Weights of a small image classifier.
Training: muon at rate 0.033, 25700 steps, batches of 64, held-out accuracy 80%.
Data: trained on photos of plants, animals and fungi (iNaturalist), 77898 training examples, 21.1 epochs.
Rows from block 2 of a small image classifier, named by matrix and row number. Rows with one number belong to one channel. Each number is 500 + 50 x the weight over its row's rms, rounded and kept within 0 to 999. All counts start at 0. Numbers have three digits each.
After each channel's rows are labels from the 100 images, of 14976, where the channel reaches its highest value: "colour at peak" is the nearest of a few named colours to the mean colour under the peak; "peak at" is the part of the image that holds the peak. Only what is clearly more common there than usual is listed. The data: photos of plants, animals and fungi (iNaturalist).
# convs0: first 3x3 conv (model.blocks.2.convs.0.weight, 96x96x3x3, each kernel summed), inputs 0-47
# convs1: second 3x3 conv (model.blocks.2.convs.1.weight, 96x96x3x3, transposed, each kernel summed), outputs 0-47

convs0.87:383488464407460486425503469561478518540367475502417477485486458450435355517488461419484572537427464513460516496469528454509485398500516478484486
convs1.87:511495525557497545590548496402415479511524476469570513518484506616560518507449656571484538489557555568640526494415476549487434498466467551475616
colour at peak: brown
peak at: centre

convs0.32:460560508547443579542513457522556459503507413457512444567458519445510483600464534481463550431516502537450490536445513507477490543394519444529465
convs1.32:573484453510543428456471534536522512522464536526479563440472449539537510589465533561512504539503551441501458461561507567482545551581425545415473
colour at peak: black
peak at: centre

convs0.33:447458508419458460511492516478514439505552425478470443501473449501513430524516428498467451448483485483506501480512307497492550584434500473504584
convs1.33:478539496502481523403465601442517470394472472528493522428461486525508474454507582433496536510473456556474558455529569500463464507429461416492394
colour at peak: brown
peak at: centre

convs0.4:475388442501548461501531473490492404489482509508448443497454483521561457528462433391470544486488494394453513402397491404536473502475497435558526
convs1.4:538456528456571582584523538417569464535528490464502523593506516506496512463515523532453523520522550510514523571533519557495408535516468572443545
colour at peak: orange
peak at: centre

convs0.67:504506480406410526480535473435568469513549449514416513509416424473465536477454516571500484519412533500432449527505470494467525478550488475501470
convs1.67:518530528506507594499483484441413434464508474521481540541544513443544457441441510587522585454481473416534523538527514520534500414443470601608489
colour at peak: brown
peak at: centre

convs0.92:484563562464493497494466440497502431406493487458505517502466446494488480538488414493552498450474410486427546437444497432497471440472559560392467
convs1.92:515455570553432490501536435550507516572520546538586510582505441510504484467483372514446571534510583491552490562520605510458509461562584456559519
colour at peak: brown
peak at: centre

convs0.19:453516482432452465560493495518544449442541570495459498481437463522504540481485520504436573502428509467437535399493462454551465508382462457575547
convs1.19:462465504535432487481485478539507479503541422578513568504482544538496509461584463548527501488441424400353470590543502486494538410520536500543524
colour at peak: brown
peak at: centre

convs0.61:486480437446544402473430467473541455404433452590508368436521542534471533488483507447418476500456418473408458503505518439530555598502455375451468
convs1.61:547570609520364534498530532569532499529444467457399496503466488527576465493450532481576500539495467586566448507517468520402469419534519558571469
colour at peak: brown; black
peak at: centre

convs0.49:454499501527502418456437458387529510548425528577452489511418505456423514529530500525509540473471449554523535535384439392504411522499517398499480
convs1.49:544454491519520492454438595549427489545488420547504549525567452524456521527468500445530484515498627493471540365437449478451454486520540552476413
colour at peak: brown
peak at: centre

convs0.36:406509458619446516533489481478482509497431445520470520549477447424436543573453493434441461466404525532416509417506465439518418470466475455426528
convs1.36:401499517472492386358500511515459559524537458482433521400548521377531357494454522569555552562507498422508485532470488472511476603508514448463536
colour at peak: black
peak at: centre